python train.py --hop_length=160 --targets=["emotion"] --layer_scale_init=0.1 --moe="top_k" --moe_every=2 --muon_scale="match_rms_adamw" --max_steps=19800 --epochs=48.7 --lr_schedule="cosine" --final_lr_fraction=0 --warmup_steps=3960
Rows from block 3 of a small sound classifier, named by matrix and row number. Rows with one number within an expert belong to one neuron, the router's apart. Each number is 128 + 32 x the weight over its row's rms, rounded and kept within 0 to 255. All counts start at 0. Numbers have three digits each.
Before each expert's rows are labels from the 100 clips, of 14976, where the router gives the expert most weight on average: "loudest band" is the band of the loudest frequency at the time of the peak. Only what is clearly more common there than usual is listed. The data: acted Russian speech (Dusha). In brackets: how many of the 100.
# router: router (model.blocks.3.mlp.router.weight, 16x320, trained with AdamW), inputs 0-159
# gate: expert gate (model.blocks.3.mlp.gate, 16x80x320), inputs 0-159
# up: expert up (model.blocks.3.mlp.up, 16x80x320), inputs 0-159
# down: expert down (model.blocks.3.mlp.down, 16x320x80, transposed), outputs 0-159

# expert 4
loudest band: 4000 to 8000 Hz (44)
router.4:148120120111164133132115094168087069094098068166149139143113159111178109140104104156123106165094066091177068153127126061140162153137143098040129166131153149135155168088164138099106132187106169103078150107125168148127161113145082101179169139139144087122125133119171180156165173141133170120164154145144125179075149156157155174116111102127176137120143116159093107114183092174146088127132145185068108146184088151114153079086096138062192118109098102132173132172102131108074104132173096
gate.18:237105167139072163110138047138132116147119118184175104135158134212150208142094076120088087045111111144172113124173147110133109189126112178101172043121131141135193152146126127150142138096143105127190138097182123168045139111129079119124096155169135080151130096093100087124097103142160147071123135116136171167129122102160176121137104125123122165129113055101105093064185153140147123111138144161167090138099087102154153118106047166152146108143129162130129115133087127098100121112127110
up.18:148207121112106105088138126078058159070156179163147109126120085139165114156139089118120116064138124122128157118122148113092129100117086140167181166094111163095144147131119093132115165158138111137119171139173065125150148139079118136134170172157156146172137135122165119138166107185147121086105142143151130134116135116099115149154084125117118150191188132138143135081136123112114109133183156078089143115194159105177134145127097150104076188097114136127051113117106115139050123147105124
down.18:116189113054092143157140078165098084071137120149163134181111137133128136147123161172134130151181160109070094123144049136125151090066181126148116141132162139094124037128176115078141135144163125183106122157148145081158137057110188148181125166134159137136149159126148094149170123062090110141175106165088089153161166164141149131124145116171091128143123127154155121124187141150118106141162094116111093155135162085108128124155141147141115202091112132140045131106091119141117178075145084
gate.19:119113118159107161080122154118120086120121145123188174188104117072121087132155162119164178161153135125139133096095179095118144112095126162115192133103089147130130109110139097092103042126107121149215145076116136171121096097094123097079070106122116151112122109099095206142160096113160142139096155181112139149124115127139101216202144126131117151130138114181159132128125117133086110150120092100186136143113108161168128127196122123130154137146153194069170159164118134186073114135119139
up.19:180111129050137112118087169094127144144132142106146145146146090161125112098081114166141169185118109132103126103099133128199091159076129125113148160127121105145139101106161136076112118132146117137181077176075124166143118191141158122087101084088117175138114134097133163116161113098145134153150088130088142145119111069118142119154105116104131135116184153120155098078090116114116127109055065142201151134123099078117139118138106104138177123145095172088080070153118149212078124161162106
down.19:112071208092067132124126156064111103153117114061157108107139187166165129124127089059162113143141128119177138114105120145132120139140145141114099142138103132158088115124116102100129183120121125108116170091127072110199114173102069139148148054182133057100126122044096128081094136143118143151106165115105071163078128147110137141128079116144166108122097094128112107130126111126123154191158102144072073111176147135132123133110136166134154102182121207145163152134093134099099071080182115
gate.20:064107130120197024127112153069170170079152107096145135103158141169098109186135127125129125128051155134171123113113116102177168071112074121124144173113117149103107183109136105101138072111092153126103171109086099109092092112123142132138067075116124150125133177135140118117118100099105121157130141134162139085130109116086140142145142150113146152140066107144118216124180105153123157122115134103105114131156124183098102144118169158093146102096183124135185158116142178202149137133114138
up.20:158148135054112189100183086191125099135109161136130129130095135131120154132140100130110155132168161132090156117130133164124098145120161119133126081177111144153141067161096181143117192131161143151151093124214158147153162127125147102106174183136124124161132112107171102144150148143115126118148111150161174182119102120128088104117112117162114079133199141137171038131095175122079115155150134124115114150096159091108115104113112110109143159186109095088099126134106097080091111103163109
down.20:125151122113084105157138128125112094135120066107161150120110085157093094155143133160083130106115148124130131154148116105103108151016088141155137155122092099136186137195079174128139088159118143174101113156077105072131065121120142167074100146105142100107143132107074162132152144181127053080107164144121110121121129135137118079146139079175150153120104144142174146110140111123138167152196192120160168063156103107147143123100144067126111072065094255124109073175114136105163091136144107
gate.21:176115157191113000089179189156117003109123099144120115176146138133089152066118153152147095163158142150098070153103112142109152128119116155123168155114152145117144127132139151075148123078135135161133176110068130111127089132132152138163148082154151118126153086120097176092150101157102098138148092036198134202137151124143123100158167126155138118142156098149103133132090114141131139082130126114113101115107167157057151110110150119162114131142176181069161145204157123078096129151091122
up.21:141139135073137112115121127135164159166162123097133127103132069137109117144186165115149109105167185167115091134138152053130100146163110142154113096160117147103132159126142123059102089100134133122110074083080212077104124097146098154124075107145137088136154101159180160111151133160159095115159136122092142219080111123128146117213202127160141101153135153142110169151101117135120151128138165132141128089099152118102142138089184147156145136122132112108140096132157135087126129181134127
down.21:149063163128131101130138155086171228106098136136178128097122153145107132113084135141166180119141124129115171150030093149148088119148155109085137129105141171141129120120090146120073149095122108024165095153085145116126111137158112191170128151145122145123119157173180126137140132181131099132111165106080068131052134117121126152124178155058066118141109140162126153132128117142110091115169133121146095141131149134136122112062127138147114092142140127134169128168159112099110066124098083
gate.22:131115137156142155149092127171125107110118138089160132128148107121118120143139104107105228150140120076106180121106221156126117134126186121125171106143073100132117122138121101102122189136140157146168130074170196136104104148154100119164086133151116129118123155096102138108132153112068101123090113150105162123125076126112076155037155127071162118179085122095098150113141171142147130139106154161103091135241129078163122158108069112076139145132102106102131166081156082150139141115100113
up.22:104125112095131215140069179175134119095127091112164142137125126123132092163131137101156214167170146106066182039134141083145140178172218098136131078162127111126112170110104115112129074130102148117115169142241190093157127124150141135121133052112143122136128108096105099142160161081126120102122127126100154142129101079094108176045169137107181118149122089107150153109106136168166132135149137142135146105170136110147083138106114111143149095121177132114143206150150081154157120132127138
down.22:160141092087147142137125169172105129160150125118129136097188147117102148145149163152185165237107148146110106118108154146159161109071117133093184065091214138115127160168154134101108134141134123120145122074178102176105088093126108148098104170164175148147123117153113156086168069161108190112154119132130177150137134130101112097119164123107176144103132122120150101154113106119127108171181123132197056092159101101194178158165167123149107083158089123106171082133080120143123097072121104
gate.23:201151155109141144121139100103131092100179089107167081073162143121151130156131143114202107171138185138128129164156151124132135099105158122084134096100186130106131144120112169144126106119157155105216170158158126107066133119211103151106124080094125139064127119137130121121139112082111156151085127123149166075086059089111091142068124113103128149106166121111094069187131141124135107161143156127116191119126160146099121129100072137051133164159142098109112117142143190151090120111118133
up.23:163171125148134167125165093171123082098127099114175027083116092154122104144142155113159143166106144096158166133155155169133103091087156144101168163130223135092145079145112146135118101100156172091170127141109161086146136129155113110139088053118139144125139106131131159168119138084121132133109124127136135126123045117125119136115138122114174148114169145164116134094103176102121216128086143183144168144128168146156109132087109113110131138129154147112166089129085136066019102118129184
down.23:077130149123146140122116146150083150113175158109068141161152071110126154163109163141109156120119129135108100132125086099142074160109149088138132119121115057128075159100156112143152107154119118147176080112125155148101145137129132144125085100121181159156098135159095152131148112113150185173116145092094147092111146087107140125135072104084220130130119163128175081127141079082117125092182066104136148085134148082172157100024141198124117149116123095098141109135180040151105126118126192
gate.24:159110136116135135116074126141135147117119155095100161143167097137152124101150118096111142113138108135180134093094125101117174157117103074112127138130073156172139127089154090121094181102122125143143098034165091159146152214144063096122154069166152113093146134124161100110088081170106158116092152084129144095135131092127130122176107124074180157156106120118081112090138111107126075156165113174051085129165184122139139112135183126131115139123100111155144172131122183162042174102127106
up.24:090131149116140130155109113135114107125145218104104149106156098110129113132122126168144113144139140109205165065153107105144095165101139104094098190139090145139106110100151084185115105120066151136129102048109131167146144158121124151106184134121140102117148171157135147188103127131077148087079175128178184122070161167116148155207102134022167063108071122110089094123069160101180198093051153065096111131117143072101127102150188148112184150126133130161205155131146163118154132072134112
down.24:122078126161155098137108111145175151083130095128116097138112120121074134133133122111163091177218146141101161120132108178162127120056113154133062137150107100149096129094135100121162162140137125101130106149160177160095086072113154128093122054084101093136107118163099139149124102133126149141128086101073231125154176182117114100121074105175118107113099106086113187127099082142109106149089146095140117113133113125057126087088103120117110163106087128115136156122115115125089096188172148
gate.25:119170154152127108171154112113124085093103077186138139129141159033127125122122139121106169146077105116115169121149141138147127144198099121069119122124134109147130143130122205134110158127147111135155147111054126135141151161175175159154166096145142141144141084137078109164138147119127104111038107155151100157110140115130118126074127120092173164108130153114112133106082182118117136108108124115125102108091142132120139117138152104101038222143085102111190132085111102136151126180114177
up.25:104165148175135078193153136120100074128123153161199085145162151081162090119143139151090186076088124127146168166114172112141138126183151150088131071106068136158112207113103180145128160129156131142153093137150083173129134141176139114149200143152130093121126126140201119156120149149096128149068124141099102135125093184136088186095146120086164138201121116113099122135070115142088091120140119112171105104122132156125126133162150076140088195152134134082115130108104117137156134172085128
down.25:148097099173189139131113108147089172100146119079147132167202161138187127088142145154162070139156164134125118092129145123144146099176074105175170126151108130116114142143115133104127198141104121088177146148130169042113076084113152142159160174106175056102134087033135109147116075137107153161107149141125129108125187152134132098127139145161112084129109106109171149136127100103139150091116089154082138115070162105126112189137122129139100141070151073131103108196158133136176171108173127
gate.26:152141115137136170086109111191089104018123116141166113107132183175135127137122151140151074168087103171166109173136092163081110118201179116139102210145154139093098096134137146050131139144154162147169162125105102142099125122057182157125173101121119110136130073095202149108060123145135138144050208120100108139133184165126143171123131124135140118170159098122172134128081148134144051129246101092137112131106073155085094087130122137094121061077107072195070151117135120093130129193149121
up.26:132212145086116151102147114100132083089122101125101115114101167104121135153121111107153138128123099130158158149136072112108185092132121181154178090128160180014133117129096110137122150106096106114161082186075112141179144122101044104150087112112149122133119068101120142144108113099151129162219121149151130138129135157148103110188138121131159176037102158162198091114134166120142109155214174069148120148160118104123158130106085130169129144111076087145101092130180111152137120069196130
down.26:142100171025204068173167118132083139148113150207076108123096147103135048075109074120225176149157175113077109137109138114097132124126087156126067109100155147116159172172147185129119088140156139139163116125152133142156137190127151164161137139114145177158145110141077142108131187125125172146115118105108161114114122174119153064112151141094138155136129146095085109143091156144114105115136141091106177154028066105130112138181094105153131145049150105169138120168132118127100116088134142

# expert 7
loudest band: 4000 to 8000 Hz (27)
router.7:175047142174058151111093146106139087143145176163119144165144155135172150085161097151105106096128138122082110143114104121091115079107163101184140114138121100098129174163138086138143100171137157082097120085122203073131144147130141145133175144108109166075100140177127168147140097168160158143109075132158095128102144112148138146185145115122096150088106114151106093082060075159102121152079089106095078107166155075098118147151184102150177115052127133127152109129078150135152121132120090
gate.18:155152125157113037112120149091110118085151103101141094112112143095061086134156140150142091120148145125125154130126131115160182089125030126147156045128145128097104202124131180188106120097132089134162136119150112178146141173087092126121170102151137158114133115143147115150131101138067129121094110129182092132145152143159120133176125135096071140111159094161162082095078162178087158138224162165172153025122128181077131141146155123200075105142141143124110147134128101183077131120134136
up.18:139154127074138082123131176088126150118123093071115086107119079114067104150139115151151097116157150121106146140111110111138189123128086103133140098107134132077074191118100157161085137063100088104145164104161136140118149213111150132130194155173135157109114112131162113126143147154090100151089142134182099140164145137149126143111116131118101118110137109180115075124063145184079109122206169179149112031126149188105129151128149095194145134107161190117149171131102106128115134123141145
down.18:111137115010081144129110088140112123137132172115105110167139145141160156118154130135127109122110153113134123146078109127116050126151145136200139063072139089120103140132128129165131086120123143160071197082094095090091132167168140091099160175130115114112115165198156137121138102163102145178114167113079125179150121089117145105117204119172115129135142139158142081112185112071111115206140135173121146139133117149127175096138125098105163124079159208103080146128147066104179165064152082
gate.19:114058170107112085141130155142176055136099121153148161148125163153132129103171114118111112121153149146110097134123077084088150111175145129087116107150076163146066119157139110176140197125157101127127153135095223154085113166138054156123179205098128113138133080140103119151176114085133070105142139104103124146131135100111137166168164136082059084128084152158145096125071154104096127146069147125170121099141106093173171119168154115156153129156139095151131147097171057115152108118125097
up.19:097078100063120168102140114052116120189146135134115134074137093124121153119105086106147174111091117131077113123099141194064116132066092134152089137076120139154143146130156032100155145106122161132100178146175153157163131092121196163163115130112138111139128180129089136138083163150139099138131155162083181120097102048150112133101123138154121107099138114104128090147121118123161096070146162190072159119133084099046167130165176158082170126117147087140136089074110115110166124093082179
down.19:144142150136135095115138109073145080157103175103206134133090096111086127154171124132110163157127170127186110127060128144118128146092146120102120106112103115078199052094098182185123092131160131152105100114114104140088122195111073077152095157168146150137095138162206112118108103111127138072167141186117143147117096142118125146133152160076173143136110131143104180097180088136145140030133145118140082119122188132160137139176127098112144091106091113124082167162132064139129110167140105
gate.20:124178141097127126140137145171145087155138111128125138126160122130155120158146120106107093103144111127083097152114119155120130136081093092176129138150200161121141105109132164063116136088114069103116102202055103124206161188120122101145167023150150148092133132120100158137088140090178212133216130107094127174149129166130114122148147130172163140087174080158151066150115114145132085127116122142096202155085147145157098119081168133100113124096123096143112107156153105068090138131152195
up.20:127095121156148123128189129106109153115121110148091120079123144143137126084138119139117187148125148136183114051153120095087121137151150153127122121133117096145086126116134175214128110121177153140158167090158160105057114131134133143108092185128128101164136139097130116127217130152096074121141143223108089145120102118122142110116146132103091120091113177109090142099146173115109133117134142117105107149103115184104158125141168124149136113163113165113173174071127115171169125094092092
down.20:198178172136147106126135157089067076106112158191123124101093124146200160104116123164135034166093156118166136144140112111104087135131088096116138080157099148116108065075147077090138079099108143144115111172144156226112130118144195115124049095080168150139158107059162135112116138107132153069169137112160138052117167076160164165152133097165122106098128102169161108109036138103109098145103128137135135092126113115145079145051156102157153101129092118133152133094094112105146108104090095
gate.21:093146124090138212130140106200140145162146144112151112180118131151122145147125088129112138154098141167166168151102217171132155092141116163136125132139115130124138149124103095108123146115120144140132142131161141125144199129102185106130179112078126131091122099116118073158120163122091133154067129156186074096105123121119118131124122128118073161136185125131123138119151076163135146119178122140190145142091147201131118085144099126095112153125176163104083065112142111233085097098143138
up.21:121072116135134167160162197152109117127120115142148117165156134116127157150107089117140145127152130131044142090112154100133161119125113098110099134153078064119067136120119175134122121125128082137106118087143187079114138135156093127139104164080110125098124159165147169133175097135067125120175129103096089140144115116136136126188132126109185084123062158121121144139141105116138099155109122104153145147183128120124113091125086128125167141137121096153108148136091023203174107211161069
down.21:165122118156108105098121143143132133168088133137132113161069128131180139079097112129155115109113118126143103106164147133114093135098100065093206098095065123156142079086116056138114087056154146082119159110115143110073134125124122094167125121159124167119124118118102105114137121098126177156145116080182090114123113129120130096141142110109172122110130063121119146147139132099124141068117090098122146145127127152137135174122095085125184109127096108175133116173102133149125114067127051
gate.22:101106132161154076176142135103130179115155146103077165091101149231118156138132101116115118143156164086151103141140067079100163102100148131089113101113163130148106142157138124137153139136126138129172179151078122088159071106176054132114125172144101104077120173143086115167118142095094106125147067153110123179189126131117152083094133120090112142132102153140127173147145161129114173095158148182185124177157153112092109110135152115096093135128115167126078117068126166071134131139155113
up.22:099123137117142090119096120076149153079156173101111120085126209198161151117172117170121109112150157083173098174171062145114177133121183110142071024140197120116067105132135089121153140130122123120109155134090101075128099121157092117118089174117110126100116144117104146163113126103063106131101080144067146107145120108147133121189136123133136134100117170148085146159137119120111134093147148133137109158131145115109104117127174103125091161140147203103095155043118094101178122088144119
down.22:150117176109146098102135135083151181131146130181080130126129104079130045116170096109169172170126194146093159119150112105159246110125133114143140105129190074087141115152162103142148187109184127158145028117141157190117124079162109128092113070171112145135123149110071165098105132159105119136114121171119094107172159109102124136140157115118118134165130114099144126136105084144136121130158177134112141186135098118140131121173155120125168128182144140151120143145119098150113097099108134
gate.23:146084141151163134138143171162120077128122111129060181184142133148115097115131095142158138124141129137170100098137194115189159151157103152133167166138177119107126092157115073067141132126151091164153078112125110147159127206150136172135209072116111124081116167095135149134115072156130115110151149131144076129095151100144122200132150129116143070087119119151074117073113113142094141114098096150156128143106094094097128155162090109128182159127079148147118067180096174083145127118123086
up.23:133136147212109142199135126112119147131106141096112151050143145119087174169120100179138154129104151095137095205104075174130134091168046155073194120116101103112132090125116093136120113152141111106137161106162160196137133117182108123154134067131133101118134146108104148167073142127128135074092094086066164109154129149105136121121109133109128165158131111104114155093112075071075195176162028090121167184100133103132200147077134116140085093154132121125080173092123126172105115099112119
down.23:142142084166087130138141152143120174121085062136126156145113124138153106086120100078091188140113124136200134132175161124058166143139109164152099129081170146102133119123151127151124133145141124097111060144089113062212142083155129150118126162116180125112166115119205133112145127105084134133117118135077128150168166133089117128126152164057111101140145182117144113121177143102123073134073132139128133125108086136124091055221098139110107174144135108117103168153185136180158172122094183
gate.24:098094126072125126145122075093155084149150121145101161171110117041115165213117128099086116213156157121149107166127115119074107105152130158129142155101118127164173130125149120185170113124212132111148117152089119162121096073125171151101110152141163054162127118098206134179107141101148125060136160137133204117101114095145121131084076131129141195151191106103109095145112145139083062174036112134170129112133150081083140151133160106110109124180125146144184140088117198121099100128066156
up.24:153159118141127181126124175158091158095108091119153084072160148168158091069132108173200133077089080104131137088168140120158162144109131062120123071188136118089102153133103085101099143131052154115078095110157104115186175192110103109140124103080120181141130090195060146077153117152116154161082099150177053121163161116118168132141151126145102089124078150146128098082132109123128161114160118069124138122111104117193142124146109124177142128090129145132072113151147059132192150114179107
down.24:155102152089174142168154182160143094159128186139131135114057165098121066137178175176139132103085172111081126131098096087109134117160183167106110123159112079109147126116142161152108106159091122113097238127181126088143165105146137117066156053158139171095148129186087139122078149067148158138048135115116153125144099119122132188123147105162146157134088147125119172148183162074146127128125200138108108146124102131165151107156132090131152236124139168142122112106119160165157123172147138
gate.25:011127103072163176122145117176091155094093132145178152107169130082118121147138132146128092207126117130090109132149141105145105124174144112124128149134106090156159114135131123146146135113101163078153151132059199092094136133138125099154121148108153106079132102156126183094155123129105083150159131152142119126164126154141149090177151128153142099161199147129074067106101148143156116124037112187095114062145064141127178156167034107145195140125142135123125146105177121085173140092125179
up.25:062126127083109142112103071132090102117156086146162105124142081069155130168147139129138078183104104145124091140115177084098148134172124109109099177122099126121141197149120109145154081117113164104150210122123171103119125155116103108140111123146128095067130129139108107082113120145115121144168133149166142104138141134145138093143134129142121165171141160128091089106075159150190074148073149188169160088114116091096156143184121097144179107115116132112124104126150140121170154087092125
down.25:155099033197111091117124155124110186151128146135111149103134095117115099127123126119091149156090057123167152091122108117207174114198128118128132146123169156149071125080112071098065099083132120116140146123125128158093111172106115109213157131187155164131173133098169106159112118124169221125136129115129124141161111111143072085153083142137102114154135097112125111102152148081157087107129145124129152152150144124107154109038150144123157163136126114128149163175084152133182109118171121
gate.26:160075125130122111099167150155125123181179117147155144045160096094098091144176139143168098100137129146132129083154067158076158149059156128128153168113214087138075094149136048175138133130112171136122061080183096119122172122111124139139092116124158159119125125175115100120116168096145143175119129082159117091162093162151136126084127126136167073103127158139132134103092119137135109119102075032171069141152138091107128094138073117099061138166119103121063148133141084109101121087174119
up.26:117162120109138154151109110073131114120089121097136119165113152181139164123061112089105166191086149134122143157111149087172080102188119170121095081124080173133170134078121199087145131099161108132126200174124123147129072149142170116116160146126119096161114133066135129142139100150132104091153117155123080195105144081114129129161138135150076213190119110115116125124134124145124183136162218232103186128094075157124130163131167150113172139132150159128195107132115156122141107144096145
down.26:135154102062119202109130128161074064114168093150065129122107091139148138132114127155102132104161164121143158097137203166136108118141066185190128199136142070110090122123122115108156080124090124122155098113110143107068165136105133090140154154145167163119104118119140148121179114119170130108132127103174110161105151132126142110113092141134099070102159156172077140149144112089125126174086092104169094119153062166130134152161108102125124184182155183146153115147174190138166083100092144

# expert 13
loudest band: 250 to 500 Hz (76)
router.13:160110102118080153163150119094150065166124163141145124188094122117084114095144134137119076139130123083130123155128131105195131118086147074172120083170102100109121106147141169145148127123145106125169146128143134075141098128133153148178124117104112149185122108185133148144086080196126125211172131073060085152109087116117138137155146161127170118109086170097156114138130150148134199158082094098150055110158133178107121122118143112113190074117153070129124066166101134123143122182107098
gate.18:078083130186147057051126159163100150125148110116158131155131156161101144179123157143121134138162116129101083110147163084100095169156112144153134128118085162170152086132129145132107188104142168116170091123131072129087117154032156074139160170114145115124131117112111172115135163140146096167103102142083141119109120149156124093076142123132164131139134113076160140095106089128190155079209124122134062117107098142084162159194112097196146110123134095122123114079171122238140120105118100
up.18:110098098136101129129120173118102082160112154064167135136130056143104144115170134143125098130161124126142065082157117158136062146159131148125150180151102135135156054132112116152111197104149184129190093084116080119134110133038163088123122203081111196162134140106130129109127135154177061172146146113091150191102057123153144054136126139149172137099116138127118083116185097136114155155148106117132142093145095133073176153144091158162234105114141119135160115158230132188098103094153133
down.18:140117120142137109122139145114107164105142173132199121154166082127076176116108109119105123135177152098065163129109197144087124134144132143129109146099117226135118105116165074100143181124071134083196115083103122149133159104096152152217110105077122077137139128124175130122160173117154146132082125125179128061159098089137142157110096111061137106131142121114132143108102099140113166104151088160097124139113123132120161121122104127142073189128144130208152133135128113149196085183142118
gate.19:152167155128138174127121099156110134098145115142109107122163082193130155098163116124148146149142137106123146131139140056146128145072146075145122017091113176090063117155120125134138179109124108166166138167128088156109133158122071136123129106188123087102128141097066049114093089105161117075114142092122155128093114131113117143129122136130130087126163118155177115092148132158145104094192074054101163165122181123142141182082127124145172146116163158159124115086095141075170104126087084
up.19:122128154101120132102167118106116141087137147172144127111145011160090131135126103156140166116141133111131136147119079134221120102099088097185117026102110152114114159127157109136145146129159113153151079157144163195124148180130092109109120098164122095078142132094068058130101080150118083114121136121168172145174091109129167092109142133127125106249119154100133128127143153167168127139199109095133118125107143165159146144078106121165174138116135120145121099086112119125074090150126074
down.19:035148123045173117116113100149143066142120172124112145120132179086114122090103128097108120147149147128124120137110141096127090126060155082121147131142137131146100121129111153130145133139108127092139214150180088133101180170149093108139098137149115101103130110153160105149127087131078043097079109091100106140138151155171123049106108097104153132161110090120094120108118188119145122124110121081170190178095175156175121104145145091134135162124134099147121088146099091162149102097109189
gate.20:160132156111115171128172124177112082134130103101122121182134205151153141176151131066181135135105160112099139117120134126166100165184134103102120050109146149082176143085131180113130124149133129133120132172137143128120087127103163094092119135178123171185152131153093117145138138117129211102116116132117129072125135140140123100114108137162057164086093120128135084107156113152180113175103167141142151079086114114145118129159135131114145156144083129170157155059124124150085138172143103
up.20:092104118061127168103140122148102104103070128127135183131162100069190109108163120111126125164113094141120112163148182173150078108173104163094064057136112153080158066120123103100130162107157117127077091140163124115155127194146145156139102064101141154075131117137098112126136189140155117099177089116136080122101124186163149091117134144207119098137058098114126177091120147104159118083116185104094153143121121174200156117175081182096197084139123171081181093165061118101102103161153111
down.20:128137093092180096154118098113145170159094106134166160162117163089143144183128150112146157174121115149131157140086154209118175102140138124107154170130162160113117146152121152132144125167134146066108091140128109157130089103122119103114114118111125098131167123171128110146094147102161106147084175150157156111239111084163117167135116136123173074128097118163088104164135131119147159171110125136164143136128108117105107245181140144136112141153089150167204126131158098094123143071138160
gate.21:115156124129142041099045146165117088162152090105130140132153132108197107100129130114151076089111119156142141102065111072126083109159084096115133057152129138089135155141153165151113154145081126149140125131150109154131115123116096136128144116200128126097128147149098048143133075107137072144150159093091136121144138178129111150147133135148134186179111151134101197135141180151089177154145119139174099153141098164141097143097121137136170124135124021125072099116174116108138113102122139
up.21:150106122132121189149192126108124168090102117160053149122148102183048139193110132191112157174165136118094125146124095191153117158137147085217128242108157151152126102130110117127145149122092124146143165105107167119118099168105129172150141132093124135165127135140129194104129126147115175168133093124141115189082110155097129105101099128131152126084120129087144192093164108137162112150100070099079138109120170115114132126164106123159082128125122031130135146147106174104112114157108084
down.21:214171100104135090128109180150131114133103094122147126138118148187149161092107130161119088127095167141178135093154131214114147122150145102107178098132120147156071079123145089091168117152099133110155119108118114174131145201117092173159171110167193092140134112170184164156147119113157121138162099067182083085098129103098120165133161153095208095097116184126140172146183113129133163161104103130195130141111054152122127139094134128118102112181155074106094109141144131117127126163100108
gate.22:124179120085117053114117138138164082127093145105148103123149135094095140100114145155107121146169119105153123157101157106153105096151112119204118091129151146160137130157147144094136129147124089146113130095103094062127143122146065157075191084141123111163143099132091160114125085102146123191103138163121076139144147124136108223209151139188139105177119120146145076135123091159067162139145124136179090167167116067117171113167116085142057121124152135155106181137142108135134126122139126
up.22:105169113119129088115128144143158085144081136129189129110133126096133153128117160136109109132166128119155115160120138098135125099139113118167103064159124129172117102146141173090150150145123051132139105064096128091105137125128046123090194164126115109184132112136089153109154053123117112167105131108116072130127137136133115195219162132166171061161141139178121073135142107152051142124134146138143090197129139081118146106157138112136058147129126150133109157149171104126145127122162122
down.22:097141090188156120113119122118105105129150084140132156112141031091049053174100174113187125143150134131120166160143158099150144071141076164168162128127109113136138114159197101132138118127130118155120142147211121154096102184124119157059069170170101160141132134165118123120146148096131108109221099100112162096121142116134156154139191086128142133119134165122093140179105136121127116169091128102046090198144097123099152110168094123121124111117139173138154124126090112129158099118177151
gate.23:156196143057122181129080089164147138120177065138150125091178073161132090090144151078080122085117140126125158108119093122179115089104031115126142076134110123120157048129126185092112139150107129139166179114190156145163158095143138157089096127120121146083120069106168146154115132114125140100145141069141113124155114184118142171143167132180116124145148151145110144118128089097140155155128126132157089146107161134154203198068159151159151149098119126150119133109154123151154133127125152
up.23:149030109096130151094106090115115098168107176173101139110099131111099182150089131141108145121105122132150107093158122138078095137143195172153078109111114119108157152134122083107144137156163122080124099154112101165121141135147158130181097083117123112146142177089120117134130122107064087158129135176063097135092155077140169060041107127165093107140100114155191093181170116124118109116104109107124129144083109143133137124125138140132102144141151145140162142169120157111123149171120120
down.23:157115094220118164107125116159080115110097169137066115125155127192165087108166134104082103142126077134105131114169090140145154107124117128081183119115200145103135108159140103142101117116101117146138189054144092148110178107110084175117156111144140117128137135032133121123163138081176126114117170137122109154094159126097113095126077123170106152106111117217155087144114159115150095146121168144146123156153129167126147165174140128128104167127134222112064117132104152150175091130085141
gate.24:095074109066132014185147159090082181142118088170124079120111135080096126153108110113107152089120119120116131154160109153071142220147174156128135140099141183133206116143128132104144109095074141167127159143180097141132127070113177105106071075082109108182114135102174101130122168117138180117101125102155131144145149190132137054151141148123139139154163127150146195128151120164151151183088134118182135170169090149162124123154151131114062130115167090129121114189107117061075154085096082
up.24:109093107138121041147150111091146132202154104096139131154131100085072097152093109119120146098130148101155132171163117145107197145144171169190094157076166111100120089119122122141139103109155136135140132124136046171126122096124178157164134076047125116112115098106182155165130132102143125154149115092112107168117131149109136012103122139107104203175159143101133184150181074100179148146081211122103099162145142061157140089173146114135122153127146137152137108142072175117083134110078137
down.24:086182113110179099109131164122140103114176215132125127120067121110058124161157108181143067135106094129105148105110107140131110100142169102113143128093123123131108134187120136106102134140112129142094152130115129069104131184141136126126087097162122081157117122231157084100141125079173147094114101106098088098129144171135125099130117161124075124162117116103142104118146142135129115061195134145161141108121155149130120141126147172104129110144181152170144167112146100157095163093181087
gate.25:132114149162175144098176160139119078107113107159161140115099128157156095100156160147094105156111117064171168142153153116125127158131129060230139147086116139128127149118120095087132108119125150130142082124177157102061132159116152102115179155156139161148094160135139128122091114150089189122149131119110100126094160139119143138099138128155167022131079152132183112159087131139109044065167187166134165149131120151122127088145089130124086105121062183143223157062115162088100120131172138
up.25:108164122115165126149164164101146055113116111118152129135127135134160122136128157144102140156111092040186147132088139095134097170130149105182160128079130170165130077100104062147150116117117170142112116143161131125122102135148168141146136156138125185149102157143127134103059117157178202121130127124095109145062127144100138117055123125141220097128098124109172129100083178138148149068202140131155159158169076160113112112171091135111131100137104179125209142083117153132134121099165130
down.25:111044111126156156134122134114157188087171163052166115128152096138149132193109208098140156087115122134148139135096119146125102138226123136117096119182140130101149118170131108132134121106102128130125118071156146189091101147124135131159153134097043108130138128157081124122113127077110110149121193190098107143100124146133126154133142116100107118125115095102087165142142081122110078096203117134158178092146113072160125072157135140116128172109117214102149119138068127140139161130140097
gate.26:123078157121121124113153161183111106190104178136178176133126101169164085156154131147183079134139150140117155128209150119115151063110113029140087166117194083127107166137126095118145128097130152115120084061170165139092182203187078158141115163100161136177109154085140094127110116147121134106196123098091160077107110120136132117064096130094145053204157089084106127188131111151123077123116065144117118088127111128115094096108070097096116129167100144121165143097153137131106126148155136
up.26:122159119104126047092132166181103152058129140122163155179157037062133168176150120111143090159191116121123138128160171115122160075113125112086109127156163099073104141144117154137115165131109145084167089154139077084101179104164154131166081137109131127064129150134083112112169096110167099090094138079138116141108141145122138122164139144188165074162083101088151160138072128179118122132134131134138150121106120138149127134146109102079162132161073135135079091148137142103156127161096086
down.26:145149164085110057144147119102134066171116192134152106073124110122168118094024131049126068098112100139145170131150124065142103099146108114120125108135084183116160125123104181127160133093137124176112159132119106157186162232130128147134151076207133093124118124094123113114093149122121081098126147088137097092087139165166136135099122134070113164095131147152176151124128113135135069129146193165062179129116129117113157181147129108156112081131144151203099136138116067093201120200145142